config.toml
image_size = 48
crop_scale_min = 1
horizontal_flip = true
norm = "rmsnorm"
nesterov = true
orthogonalizer = "newton_schulz_5"
adamw_lr_other_params = 0.0019
batch_size = 512
warmup_steps = 230
Rows from block 9, named by matrix and row number. Each number is 500 + 25 x the weight over its row's rms, rounded and kept within 0 to 999. All counts start at 0. Numbers have three digits each.
# pw2: token mixer project (model.blocks.9.mixer.pw2.weight, 256x512), inputs 0-102
pw2.43:506496484495515470483488514505512520471513495504523512498494446537468481497494520484475517469446508409493515498491505472504478493537509520526484529519485475481465494556481469498501564503493569507495515546546493429477525498444484517526546513459526507538536497508519479491482503535462494490500503522517486469495
pw2.44:501490500496479507485507485498542531471508486428456531480482490490514504493533525508504482468512505495477475516477511483483507495517511503467524482540504478538513500493472449460519457505486441520522551510501536521524496512468528514451462516486489485477484554484459513533538498529533505498531480473474480503491
pw2.45:497516526518488499493542532516454482546506507530483499525534476497516495509519496521519468513534488476483514489519512509521466481477508427484468499544548498488493493556489493485504529496480515509515491526573493528494504497480489569527488503515489508515497497501546532583432479522453511466492491514577489494500
pw2.46:496509522529557485499485497466493484489526469453518510528478546458478511496522508498490493511509493523549439499480502504506504475515509510489410525565517494483491494503502486492522492466501519497496501452522501494509484520456525522555498470515477528454508522489518469438451477463483495496470498460535492521509
pw2.47:511481484475505467504548480510501476452567509514458486514521486509481503492482498471522510508482503588467521483495511519488536459510501450492508481540487450435503499496445549477479553506506473511512510456484508484543501459501518511500510466482489494468452478485488503486500532526457527523501507506470500506539
pw2.48:534486455473555530517528543473495465531482462503474483540429461534487493494499488491471522486463508510508515507465492494498515471476509527486514521520518536505503490469502483517525416504507486510510487515501486490468490502508542560542485562467513480536524515515517479509490494535492513563467492536501478502485
pw2.49:506510519459500490515486516569501488444525463494540528526475557518536512513511494447496516479487494495508474503462519484491514544487505520526486495558483432493494497520516472492494519490491484509517511504491508427519513492492507507501510503493515513509439494482528479506527510488537473529498479501529516495477
pw2.50:478500486496502494447505486493484460508504443524516529429473462515515477512491494473522483529530513493549459485499479497490492521509511440501517460559483500508464489506461450476540519499471496494497506529474491435461497504496493506468475472476518537509482473500456488533468558472505499511490487508484534509515
pw2.51:519488517491510503500485484503505484510544559469517484526504488533448482510470501495490482514501496541494546507487458498493499506488492508530503543487512515542487485496498508534511439505491421488483510511510512515495462491518518464461469542484493524540503519531549458507505504466491503529501515496488510495494
pw2.52:520474493482489486462483524517453529469499485444480503578484515536445505498522475521510502542465494493518544484487515491496537527551480503555499528539498510485518510482495471455520563487481582473480499558472538536541484483482500482499503477536519494469501494506510526566545515509481450512516520497493490494520
pw2.53:521488450492538488473465503546502489468510476517519493521505482467530477510475484487497491488521488560496497494458478502495504512526496508505571532527503484524506522486487475501514472496524439484510464504516480464500491476546499558481500531447503494518507530489451521536492484529477501509520458513479493499480
pw2.54:487491496484494448524543500488517484507470523540519471442488502538452521492498520472500537490488497474468564490528507507494487480480480553501498492468487462506514500492492506509489460501524452522491513529502493487532553490527516501506500512507505498523463465525487497426483553482488480525536523489495481510492
pw2.55:528488498516461485537526528492491461445506475539500484523475515523457518513483495527518524485488501465527436514447502491483509440514528541514514486481509499512525507551533512485499559486518539506497493560477518428491475493462501529495537500507510495474491502503480519464545529508488519554458507501448504481501
pw2.56:514491506504480491496558513478479478540494543493466500473480502506516505484492499554517516509477501473533512501504509504507473549506497469474537555469474488542492495526481459538539548479484521505491489476470455423481478490570521433484528516534491506435482514481475500500474489532460488552517523543574520491524
pw2.57:452499479451525526539508495523454509519502519455543490495455493499463485496488490534488542480483508534506488482547482503510502503439501515510459509561504511571519502451518484518491511507582455489493471502492523449511456506530483508526531488475490479518502505493529469461482441522470502546504467507489498481521
pw2.58:487526570510500533503538517492453523506447475484516465478477462535550504497513517486429504522507501499508515499510514521515517491485497496485405521477497537544461478532478505517488495494479501503500497513492511498488502502517487558523488502494510509539479446498488449498513513441457530515476509512525496509517
pw2.59:472500495526502511474525507523452474525493492511526498520592511538463508494483508507485516482487506569452473498497520483502516464480492479494538519484426525484525519480465525495523426514503508495515496513510536508483478483502486503513514508527514467535546476509482490445483509454511493491562488458473503508484
pw2.60:509490490508435499522524482479593464448471531490485526568526508461530497502495513555510542495511513444481493494526477541517504513555492479531463493482526509524515490509482502477492528474476528500494503480519512460464513499532537485498434454528509525536504465477510486480490514490491524496511478538513496485498
pw2.61:533491489500455487463498469461496520498505507523520511541516546520506489504502510479477574490469505528505585503480525503510488478528510488486543507564526507518486500546519535500480511504486512514533482487548482428500534478454471441484532533523531496476534483486437497553509513501478519486512528490478484508482
pw2.62:484509487501503488515548469510435470398470482501514491525543526502508498500493486514494540516477513581494489502534530502515499464492494453521561526511509489533513508512450481502478519534497490506497418478499488483537494507460519457528511523496506495483490492501493481480499434514497498500521509504543498500501
pw2.63:524504495480447532478499479474470492496477494501515487465496518492491486501495497507509457480482490562549465505546483511518508512531479512511462548517483531519515490523511529531468528487454496490497523485510478488473510511464495488513486516535463523436500479498597537508514426446500491522519522529460478494470
pw2.64:485511536524495503513536528471495547482483475498508506431520475511516494489499515503501482513477508481510503506435513508491530508554486494460470513410492486524484477509509552466481505483510478509517504482513463510508500508470504536478481521516510504558506563468507507478469505504532528423521500529496511495491
pw2.65:523508504503518497535526520512458513507521494536496492470554535531503508504506487485496497537511493519454531500451500510490494471460511452482436498582492500519505494505509601502506506501468501494519468488485478498492501500477499570465489494565456499508512466499478467571528464488486511486510518494511502510480
pw2.66:509497472494504479472528485506534494498509459477528536424528495429533494524491483509519518490470497479499512496519486509479491444478476466518533464498447463493511500524510454521503558501490506513482481540487505454562478483500494550509506457529490532471482510491540547501455404510498512546477515496467508510497
pw2.67:500493516501495483514515494472513471474526500472484479539510510464518518482501517518473475499549499463480450507496509489483495558516508508491468451569504501505508502458536522504506503483493459494504490511502463586506492494518477459481495495505491488417470433502561497486542450468519477491512491547513482470524
pw2.68:463503474505500490507493457499456475538504477501516466478471496476511496489521476516508519464492487539527500507504495505508503523501507461472530472448515504468461507507496483494526582510514507483517489440517530399484470500560528476493503563531491505461515474483456490507516573499505519536503475496422483525507
pw2.69:510505517511496518492476523499504463505496471549540502464508516464474499494502496500473471535471518468519506501489483497508502482532484550508485520483469521445512486457497523494463542504539491491499487556475485484499504504508500499497516530452495498594497506473479461476536484488509533548499506515558521514500
pw2.70:473521535538585466528528456502532478471527516490454509525539509587485509513519490453501460479517512499483511511525498462511501516488508509498523464473535484488487509483471496469474446487490442500518495478445517479470530520478500491515448501498503528527483504501485445464544502489492461468495515480576485498492
pw2.71:484500475471514477481532516466515543512508471470501493554465473433461497511522541503489490527529506499523401504508500503515473515468501497522443535503507466530469503497519428503490525518508508497522505505520463451527493509544505477504550481461511534512514503537523551525471505543494499472524474493493537484506
pw2.72:492510473525506516512484479528410474538556525496492528507540493507513504513494508472499535495490503562482399511487492495532483492506489480505488506493474493443504507496467538528485506490549474500465467460521492519526540509472536546493525536489483522507466497517477512482508507503483489463500506507503498483510
pw2.73:514503536507519495528496472512501497485486521528516496533422436501524491509506507491492456463504496496481485496543493483495492499516518549510464558523529461509493522488527484506495511509508445497500520431506496493468495517508486459515501495474503498513482528484532484420514490490528501472485526464501512502452
pw2.74:529491472492471486531496568456456462509508490506486498496488465524505532503506491468470529532457502530493470511560489498522514513541500517489428474503534469528510477551505506492499519510496525505486490539488518485488522531471457488520541526559470503532477463489501509507519519488535506444467467506460488485499
pw2.75:475502505518498467500547518464516544519504535501482496518496531508490514489516509487537491473468496485521443515501497480492509503507490491513484537476483484508470498485508523495522463487524470492514518514550479512491487509544523468529512505514506510479510452488488544513461490551523514542530530499511485503510
pw2.76:553526499500488526520496499552464480513436470509496468425549566461478497495538489479529526529517498555475522488490503452495523510491507525505477553562526492481521515532470520504510547501485538502500502444528546513539498487472491467487451448538502472468487520500477516499479454493523494512459544497481515500515
pw2.77:500508479496511492520533532496443536503549516533515493479531547498502480502498496535531528467568510458480489492479515532498489518576509481487468493487462479485500486531531478470467492504535514498485527438475468420496519524541519566504504524461495506510503489475482530484497494553516523590524537493515508507485
pw2.78:530484477508525527550502485477460510452498497542524498482505501488509520509505496482526534497526492396551559500530486495499493495524486496502573538538460509493499508487496511473491529485502522520488522546509515529487494495511550518468486531474515493492488484508460538449476501512445493509464519477508523509453
pw2.79:522505497520477482455535463511560543527520500483497513493481524472514503509492510516474415496464499484583513502537509475487492470492493488499482448470529491550493495504494491466515505516490450493497518503480488527505504503469431480505499511534515499552496540512551504473472449525513500487470485469527483516480
pw2.80:500491481486502511447466509499485521489514514528516477509488474479511507508487506532520488512474499486512454505469508489487510451490502489470573489535495488537482508461490488542496413492539472505514476512529493489541486508450492466512532509477498507553488494493520515449514486506528509482479513556562533489526
pw2.81:488516521510466492518481478473531492475486514460526469510507481518454485505474490489490525505473504482471501495505512485523467423513505485515478578435526464474492482486522556489490510496494496493484511543502485451467533500529487493483464435501502516472473457504514512537514515486476510472504503479509496493494
pw2.82:462502478503489478505473510533529565455494518508494471493545518491525495498514494539522527498530494484483411507503459489518500503495496482471584469449476519499497517505523507489495546485520529508508480516511479502536466509412504474542536463454485494483537495530505502490510508515502515494459486496506497489493
pw2.83:489514507499500490483504519547492507525514481489513523486492530449508510491510493519466562483503492469522508513498469521515504509508481502494463547489477484511490475523512461486487445496496528523505510542505480449480510497491551491520504495526471522486447533483503484536456484457463463461510479515462456503513
pw2.84:496511492456507494500539540492451543515503524500472520505549481543486521481526482506502503505480500509431504506472521516507501507554491522498507471516516529514510496533455485495511497520526491485487527534547523490478527515493461543509446503496524517548489515510492481500541503465540483443514490518545503503485
pw2.85:463498514515497478495421491503525508457561478469437492487504464492555525500484472497487561528532502514508491500510498492514496491559492437465515520476499523521493477514496516509507535478445508483498477438516511504491475468482507529468498549504496462528548483474491500552498492502474473518491514524526485510506
pw2.86:483467505485498534448504483516516515541545503445477521424567515522511503512505492509451483490486496504497529492524484492493468477502493545484551423448517453505524498536504483512520494515523477512496465520502529516511470492463509469485533510514510484494516492505490523459455492499495504452490536537481494505513
pw2.87:479509488503524511481526512476475488460537495504480513501538517574492512504521489529504522538503495485481502500513501520533465516476525588482584478564513499519497490534484524536492440516510479487483475532500497522484506496487490501481508496440488519561468493528557506475484530502512474522463491481502512511473
pw2.88:526498472474491463564479487542529556490515531498497478515438492548478495491495467485500498525500497518532496489420478483491533484501508555485511501472522492432522499509479505486500549501479496493480517504477497553491510499532523485487529482486501509547519471502467472417454519466517507507495506514429498511515
pw2.89:487503491508439550500476486497574485518495491470497468485551453488453522488504497519507517513481497448498556506511511506506478467501485522492459509556486527498518513518504419489496499496502482499500524497467527561472464506539537512538493480563470499500499522483476506485524461492471495466547461513509506513501
pw2.90:538509512506492516510444508506492476468512528505478523453462539549520496502457519447495488512498496470451507500480504509482493528454495496502555509449519494438494498507479516517523497509472548503489527454468524523485489497509500516501579524527473510471543509526473491455509504557463487481479522488506521504517
pw2.91:490490500498515518508538489503461500455503523528498504599504529495492520511529494514503441458480493577530424488522488522494490492435515476503509464509480498502501505477502507485502513513497572497493509501517518510475502521479508483466530517469508505535501514513536501441517511537514489547516520484484480496479
pw2.92:501508503468511516552535509511512516480495496450471483516531486510501513498507511478538447465472516381496540499519506511519550519495504543512508519506480522449473491480523512520463469484491458493523522430522488494537489491490537510533520503516502507495491461488472500484533481503546499501524475563463488507494
pw2.93:482524508480503527538506504493521548543527501482529497508520510491549502490516489498528507512473505569559494488527494495493484493547498504470395509514508497533529506506494460499516514487497546486493512470476519497505494494478494457488509530515519527507520515496501512453508489498524483473512470497452482483507
pw2.94:505517524505534497501535550508524560506497483525455490483505521460494504513490515507458455503482488511490441496567505487476468538530503457543521474475529511431486478531474460481481562514484501506483514480481492469476512494408527441491487476505501496430511480488501487557537531502519505527475502500501514503497
pw2.95:400514513508527502506485480508470500504475479554539484429515484494476538513476519523521556517508508443516496500515517499505483451520518481492539519532469533514509498496490490469515439491444516470500483474493491510487512506516496509501526478502512514472522557489465531495508520522475535493513516506459485486497
pw2.96:504515494506482470500550457492514481490484493481477445520536533540536511508508484531508507509447504465489536501462519502482507490541490518510573504525502519466485491455498551498487380494505523505490497518479508554501508504512530537493531500516486524512517475494460514485516494461503514465503494515468494496498
pw2.97:480468499527530488504461540445533491474493504535532504459495515469498506499496497478508496496506508484486461482463526524499507537509506478522459513545472487484521495484484441489488417476462541468514508549514472467482490492537533505510477478511506510553441546500496480542455490476499493468518492465465496493484
pw2.98:515496477514484505463492489478463486504509493524495523540481462466500491491498480465520539494508491463495550511484510495493487513481511486519529496503505511511468505538482488508494529519492488520498521545479496510530485485501508470529468444540523479525517509489503535506513515510524478455494486484418499478512
pw2.99:528488500492505524468498524483547409518462466524548483580442481481507497488509476529489525494503509595506498508452502490490472515537484558497407511553533516500493496468487497519499505503522447488483479430495488440539502503475469481487519513497521504482484498503513474499490476490478472493481495527504510493503
pw2.100:511498471453530505475500533495494463480474504522487478465505503576506495510495503516487545525494506472530492488529490505497472498500489506487476470512484461563466509516472567506469508492511523514521502516468520495532479481593461580499527506531520520423482471503469517462521547490447495495481507478494488504504
pw2.101:478484490502487509485530493506486520467482510470507517405479491520494489497498510485494507500505502486580514502485513498506523507522487500476543536520488489446474494483504573546481577504502575512502485521513520464477494490550492465498553530496519508503471499530479509499526536492478491475452481451514522515519
pw2.102:520490513526543544472510502512480525495500515515515504469485438478536494496512487491515491508523502572481464499534501489509510506481507519511498510531520512500539496467512509468478517493542532502498526513527517483514490500554443489503481475516480474478543500498455515555520563522497522461491508523467494502508
pw2.103:515491473475509512458502465498401496534471463475468500486486465491486514503521531523497418508556499559504504494512526496489524538458508492513512534498539445505515487482520501501520497510504478512487492510538469506491487507558504489484496502443495510567506506503490502519498506480481503526505500467507498519526
pw2.104:471519533503490491492468500486493548452539518479475494489506507522504511507499504506488479510527485538486497503499512498509487508559499496492558476516502539523517485515489461528517485504493462491475515439518453443496521521540518460526501514453502479512468533482530468506545460460501538540505498477464483512511
pw2.105:509479498482516506489490538549494497445480502541535494538507507507467484488467490510507489489479498477478475498479491483510530538501497505474511476460468488523509469524504488512532466503502462495522528529462509457489520473539477520469549518474508514525494471493495534415549526452483497485501499472516499511506
pw2.106:497498503500511486529507481489495497505537479506464517515465450479530491508486510519496497491522499604478446480503517480527491494533492505473483457565461513499478485488520562493509492501466500497509513473552517516517483493512517469510479508488513460476520479511517425510509473502462486502519476532491518498538
pw2.107:464495466524531511485511508491535513526493570488515513559513476510465519490505499471542501478520497571550446503529498486511484517531503553522437494488467487525516502526523471517517507512481514515492499553498517456502505484494520479533454533511500430460492526522457513531536512460473512452519471474503504487508
pw2.108:467490505470525479469540499495479533499517526473516502515505493471465496499491501511473439493510495454486470506518517474494485532535485505530513525430413546500480520510519519519516501512512476503517513481449476520489489504510532478482489493484487484466526484508467474508538492458463486570514513473474504512558
pw2.109:502510501476492499489553486503442530564496485495483497478560508483509492494503472475519471502521498414468506487458504533494509492489503549507585505476492502452484498496503488482521516472540477514497469518482490451518518480519507460506547509484510487522480568489505542523502557494511486550505518468523495528490
pw2.110:511480507499480515522481479526523474473499496513484480535463531553476499507511534475482532486488500523560536496585512496493474475421505555494480517490496480491493497509485524499513483491511489495504512444563500566503489487469469461497451470492483498494560529510545505476520539471491489547490471475480517517505
pw2.111:471486513491526527519502547514494505522475484523496517469466493482454496503498493499490527496532502502439513494489512498514511548490499422485438456512489505473515505483472543512496463468491449500493507565494501508472512533556472501507526467490495504479487461507496527527491497550510520499508514475502523505477
pw2.112:492513536539493524497484481521529473479547528535493486505476481528514474501521512545517496482523499468503523491578498493513485514461523467523434460493512532504476496512466557541481469495492543496495516500487505514495489477514481447492502503523535451477464528488534502465461469505485494507501478457553500497520
pw2.113:468497531498547474505488541515454502477478527514504555518547496489489466504514514520498505490479488424558443495520494498494509486505485435512560554519503510486518500525483488518528526510482452484507500515503521451475505503482470510482544522517493525499562465517504524544561501453495487473483536497444516476481
pw2.114:521509458481554491460494523517505482581501536519484538490474499489472503509508530500492541493528499598513508502527517489483512507505523482516502454486507508471475496474497518512515484495498508512480524514524500518506459519573496470527511466457515492540470495489482500500469535481518486539497534502514512489504
pw2.115:498484511498487529480465579467536506529446438492555444499477495514549508505529510488489522511498506416508505495459493524487516525567511502498528472477515509451490489528537485511535489516463544502521446545548507507483488510515524509514555503501502497482479515478458505478432520468507505517484537518452497498503
pw2.116:531514499492427526508502471483501486519503494510521528517512512537453533504484529483501500487498510524502470484496527504504496539488518457510500466480518494469517509478498505504477506511515509501529488462513489483480494491546505501514508513476511534443495446499492510485469510531520506495511465502461510513522
pw2.117:505506506505474515508491516497476442493440560557476542537479499545505474489519494516517467511477506532494489510482510495507497524492500459504464454502450493530473524448482457495506479508518494512520494499519489519484484498620521513494516512457525493501576473540450468498456505516525490522509512498502534482526
pw2.118:454496504508510523512456473529502484487434496536548480461544530525479487493497503499469487490472499538478498493487527494491512464496501520542522524517525514454499511505530544551492427511453472507484482505493541478513525493478511437555489461506512527511536473504525507472487569481523515520510502534461498507513
pw2.119:502513511508502498527520511504519494554474478478491484554504489529495513516483498501483499520479504498499505499510488520477499462503484549492498451473483529507499491495512508489515567513549493494531499456520506510509499497465464539489483523485495498488490558481525456414513530519561469502524493457546495508539
pw2.120:545495518513461516474488503473559448470502491516461513520473537508492529490457489478507502502472492510481552502494512502487492525466512491506517516549513474443514482507466475469511512496450507478489480472499496496520537496476438534530534451522516464535499492491533492503507466507497485523537495513473502498458
pw2.121:519517514491528485515481542503482489510502473420589516538414494510487493502502504479506511502531508573537551505536505527493509489475504583513453465499507522483496512502470502520465469524491540500505503447484464575474487489480498495489472479478496492476520498488458505499471527506488488519493536486443465476510
pw2.122:503485469511445507462465522473511511559476506537516508486447453479523501502484520483489520482465487386463506499523505490509490505488498469519482470525456516485533519545521454482514493503448485497506503424479514487497482502493484462468548483542495517485529500494474504563472496504457509458514515506548509465514
pw2.123:541486498478489519506474503476478549446493503495482465486529513505480519488482503459526521542484499471517488494496481505513483507520493487475470534436515524475488497461555530506501523498497541491511496499511499569471505516475473527464508468506508506495545518500435511510516469544508488532515481526512493492477
pw2.124:481488503499507480548519511499478553531521503548556489470500478462494498503513467499532512522498505503495498498509480511521524528505505445562532494483482507548489508428487540513506476508519491486513513506512472544468469487489521503545527512482530493505509539462475528500488478488483517480466506479457512516513
pw2.125:520489490516497499469490537490501505490515466479500523543475473515503513487474477527522555485508506558469533488496497495485519488519503459488527484497475492557518498501537523452529553498545488488495509529492483444548467497565477485491512505480481498496483494493567475494495495517456460525557488475552504506486
pw2.126:445489529499496505516491522488473512503513488476528499537553513453479495507498505542488428493492492476564466509484499513491502490513479457543462497505468464541518493569485512488531469488471580514478501460469467533519505509532491502501473436470514484459483525479528514563452567519483492458470532491503525505479
pw2.127:492485460478491484460539457486453485551496494528509492496478466492503519511506528485499492505505502456505501486549491485514484484535504525498517466481490448550489488559506476461508561485481513493507483438467495527465514515453475517489480526473509502573457492488442508447529478536477488561527510474502499517494
pw2.128:515511507489525476477549499512489492468458526506484509564507476502542499514483501487501539522516493586488541492479513505513527538506500528501464475474519505526497484523440525498492487497500528488499489535486489582490498511426502507554518445460480545503477457480446499495481508492501492489523512488521505503504
pw2.129:469480505468506531485516501511488561519529497520522487479486533484557508508505509500515475505539519478503518505494505480487499509512494513501528504460500455498501524493498481497512433479456518499486467492510513486519497507415522399514570501521510481526541495495461498514574494477509519452508488491514526509462
pw2.130:516488465505529484480451484475546425508508460502516495489483518509471484490498505509476487459528510521485539507526501474460491501511507482519569478477477517512509487499478461525490514482491530499510538506500528462497528513590523478524558470513486516493529567491479547515524478496514473521486515477465510504507
pw2.131:444493460558478465511473515446495525438445515477501474383514524558469511495509498471475456527481498517504537501499495506493516462508501574461527484484486507487516506496548530501502503504504463506526494542522450474515510506499485442497485480486508463533541519510548491482538511501486509474491515485457491510471
pw2.132:523500547511524503469516465502534473451544473547498509505467495461458534513520493480500474491455506461547500487489518519534512499491501509513402473489532485536503491509497555509466563490466500502452478489492500460484503494480488504493507491510492486442466517477492468485518537512484483475503509513435503487499
pw2.133:500486504494517474480536482483587443537520491474497527505487525476518508514487479501489502488496513431467456505526508499492483487513485434495461453495526472514498514548501499485463443495485508504500498544493539488509492511561528460505453505535509523498474497491483520474454460504500491500478502508511542502487
pw2.134:516536496514515518492488532445502462515468485530476513469548511459491506490530483503489448492526502536508479516529508483495512507488521504515512462495434496527503516491538540493488536491481502494521523515483482532531486489597477510510448510488518479494496498504506494541485565479518512530477461516477504484484
pw2.135:492511487497464532511464548561485526503571493499528510479472495563561502508488503470509503473502515480460536503478513493488519489479511509505470504499532518540484512506497506515474480528500463494488496413461490521482512507499500463503540502571499478388491496513520461502565476483484492519506508487441484509513
pw2.136:513505513517466523520475516495530537518524505503522473467575512454477496503477524527482547506538505427526525490484475470497507566513507509489604458482520528437527496492520515483504469502477538522477534530534496481512503497517508488529509526513494496524565489504481453477486528486519505524509493467548512497518
pw2.137:487495479489467495498470486464464556512442482469500531528457469479528484497488498508495472478507502519507555509492500493517492505500506485492458518525499472521483498482485469492486595492496411482488502494477524483450543482493492476486483494524531488439517501530470523524530535530542514487493487500488518509501
pw2.138:468506497505469521468482460472479534472485489587498484543464491478499504487469523502521576511521513487519534511522493529478484475478475533491521522421501504513499496488467521479523464523522494506512523495490531542445513483498514495484457503513489490536519425513528493426504561490454517541516499489501479488526
pw2.139:500469525475458497517487471492522510548517563496486519490508451458498514498503498547510481485529499474494513521456481465486497488511491512500438557516543526455552511493482458544507547517488538515479499500487503547497480497422449541471486550504510460511488472482509523461457512508452526490506509520522487495488
pw2.140:508513491510527489493479496533471492552531469464478517505530482442507508489538463495454491502513510466427580507495521521508510499475480450482482480550482508491503507485520518496485489514496413478465522505494522577539490504499519536515455555500510515490488548499480512502491465495473527521478504486497512532488
pw2.141:540534501501543496513488497523503489494542521487472512475530483544460496476497489535484439503487504457502446497490480513493487513488519472506536511479531523465493503491478510496487438486478458517509500464541505532507473492494551472491522532481484493545504537512467477526483550466515479560515505498438508500515
pw2.142:477504475525498492474449482462515509467530510497508475469532517502519459503496508542482500497520499652486432509501508512516495482466490441507467522480487504526526503522523499492472432477481499523489455493528514474488492499532510532503465514508512516513477495507577494526477492495507493509483493468448494498503
pw2.143:523496495500503500459492514509425494553450521499473505471537525561504504489524524513506531500552487552508423509535505493490502481511491476515424511466486520518520528412492485521511540503487472497501518469495498490510510495513500420480553476497491514449505548520473524518501501469480492445543519454596493520523
pw2.144:499505524511482492506516487537498507520531506507496491490559471476594507503486515555506486514491485476451444501487515472501448515492505485484417448438482548490508494500558484489497537514460546498492481577479514508547482494501496502456480560525467514523480507513517484430505463462457496496473471499496512509511
pw2.145:503513529482475471518487513454487481469498482457504501500480525542489504510518492495504433519518495502534488509499514493491477564514492503515502500498519504467500487533467494493523471492437518492514517500483492507493520520501473484523504513498471502463490510500528493473499520509487484489476474534534503504522
pw2.146:498504535503518515498515502480537490573510525508529501490467469533505491509475488433502499463487499480527512489520521513530523520504520471516477483528468518467475491520454466490468552480505558512500508510494473569488494498466479572500490491442524521532490521508501455480485514516512518477524478483544474505495
pw2.147:494486489521455477519523507523550551498497475478507449509474498515590500501485499513480516489480492497515587503528483510540487519500501558480482534461526489531508518474496495521497519474480556493503462504502512456487501521490481561491507555503513489451464482533489455482494507482509504520506486507487484500486
pw2.148:509506478500530493484502513494562544504518507507494547529435474439501500511477465436521468486549504530501479507503506540528503521526493540456514505507495486523519528521515446504496489513502451490482523561464474457505503501448528475483469501457514522400520547501522503497511455483485504548538478495477487505515
pw2.149:459504477463581487533471486496514520566521525473502525455502478523516504499492520497478542506504489447497484497519509504509495502498487463517459483451511490588475494532510456506543570504518488478504493466433504441483523522472478479494522498558504494485483515515487542511467499503503478539522534475513498509513
pw2.150:478494515503476496499553513481480455450489504474500518535493469423457502493528506518489516508454507487484445505521509483477535473484506563527454536496511482538515491519538554562493428492514449497503511503522458484539471509532503529545500513540485504447514449475505512443519507495474513460502491570482508522493
pw2.151:525510490458508503484506448498536500510513488502481501525555479487493480489526502454453505528488496448488605505543515521485516516513499503508507508461453469495493491502525491489487479483474493507481508457455507484512493495469498536517498473492467509511504506522501541552444518512531512502465499516542527505504
pw2.152:526493478496528511521500527502458533490532486476526454485507526500457517530470485527455508488490502459526446504490504504502503464516533524490567586516517522522502494475532501516493472501523530475484485470507494514512517504567492418511493457519494505542497492499514574523508478504526493477498476493498506469520
pw2.153:451488497497482503518469464466507499525539522514478505449507488459557489487476485499461490508501494552523502507458485533483526511512498412538481512498498516517469500497480417463504519508486471512489488524483484485513495508495517543485510490564512494459536529491461561569452469494523474452483514485538496532477
pw2.154:473495512474498522527509501481441483488481475515469509489435522566507507495482497472529517517460497513485525515527502491506486507454479490542564488489545516498494504457483592481497516486523507489518499484496499544480526508493516531508500494479511504554483472515445449502520498477477500456501486471521506498483
pw2.155:513503499506475483494456530541504449496493484481483468511505488483513482502499487477519527513552516529473553494462494490499533488493510524475462562510479507529527493495535530501500493518502463510525489436479536554500531509470525569508452493498493465490503467531521516548514465464498478511517490533541535517495
pw2.156:481499495501533519523507460494490519470463519503482491492540533484515487507522498467503488454520500485503551502568516472493508500504513544505484489506520541429499504478527503501486614497476505495500499526467476453510534484445468487501468478482492500531572477527514494438536511482537516484497554485508529484477
pw2.157:505505523497507473506491475524550475536481532537519507499519492537476484506486494480533481506522511541459517501499501492508484562468512462508399492473518471476530499530510496514541501505536516476508550595461507478443531484447498512478495503531487523468452459505488504521476506483540512453497521479464482497495
pw2.158:517481524520518479482470481473508523483520498475501490531461519494512498520457512478483482492471505532473396500487498499495486482524505480491457500518518501514517508513520578478529463496528498499492499533508509462519531482491514534537523485522520510492528506480531494448514468489549499456506504539449497469488
pw2.159:565496504540496495492500564484455468471482488479486484488544528586553511513472473496495491483480506527487515498473514479511488467499506482505526524507508497425546519500508445537517567515521519494514505533458533453499535476507475519517517467478519514519490467477530486529475502514498528513477483524528499515503
pw2.160:484484468510518513499410510513533491452465513565513500494533535460518497498488490524455517491499495482519532502488512503499521465520512491497536499469473499477512515492492494471484502509446428496513455495463512457535505476524504518476474515518506500466469491522515581496538491494500493515489456492539465499500
pw2.161:477495482531518481516530558516501497476510507565522496473467508438521494511506526509517468476470484512478504491521519520504474468546508525532498543423481475460502490500479542509487454522465494494518507527502495586485517480489517449540446523503470474450445470489470491474506492518517485504506493478498487496499
pw2.162:486508452486445490514481512440469517514509473532522493512450479483497512505503504542502481508422508480486513490471518492487491520520509505497534480525537494498512490498472470507480463496527445485503483593482513581500494520435535490485466487512531505477502517494582497488502513507507523527500488501511487499488
pw2.163:487490458452483489536488532496459515434510474497515503480526504492495520488530501475466498532503506473523521514533508538528510488465479502510555531513510443498515489501533496443524511476567391502493485499489506503502515517461474534497502465443505537519514516503573442558492498565492467487546485522533504517498
pw2.164:489514531498482490503541502500535498456517487527491489506554510552488498496505503552490515477545508511507565491487494470499529479485489502499468476466524522461517505490453487501487505503476485496522495437528517521497478501418510550474503506428520525462427520502446520442507481511461501471508470467460507494510
pw2.165:506499516502464491512469495513466567513477544418484509507489511542463524493525525471554505532522501420516493477523492524477490472515507565515463541480498485523490504538432472518476513508519423515494526505547474447501507512491478503521531477505504512495542498511462454521566510523459516503503509486472469486474
pw2.166:496507489482526470501474506554561537499486496511506475476502511497516507505536487492541511479516500505504473489493493508507501513524485519487469426515511510573505502487484491519492464530491514507470521527448521451556518490459510467519471519517517515419519518505531472461542477553502492539500535495510479516496
pw2.167:499495507492513531515514491498521560472478456513507470517496537383496491501514489459519565448497502530467445517493479501482520497509489469492466520479473505536517501479479436503515544508548489522510487462508520580511495517582544417509496556474497491483478525507518466539516499503471503531493519446538499502508
pw2.168:514516487518492507496525485523544552527532550485458461492472529474448471486513493495492442511512502472476492502476499475512543468494464471497563509491453496530543516490499472497507513501551514496492515488494530512512529499493511459468496491533499516501517555520516513495526470509500505476500511508494469484518
pw2.169:517522552509480532527500449470566492530457536562483513451494505499537496486510508505522486510491486472497539506462497521505490496520504556526468512537468493455509477487534506478532532527502512506509519465531505493441500478467476510488516510437499472528510469506508451469519471502519518538500473506428521500485
pw2.170:473491469528482512510494471521498484444565559529492523464453492551506495497523492507473518492503497515512523507531510480488499503499494511499513517474448519477476512500456421493492504496514464492496523424534504464481500505470495576562449494524505498514503511479472497572499456462478493515492465477517490525510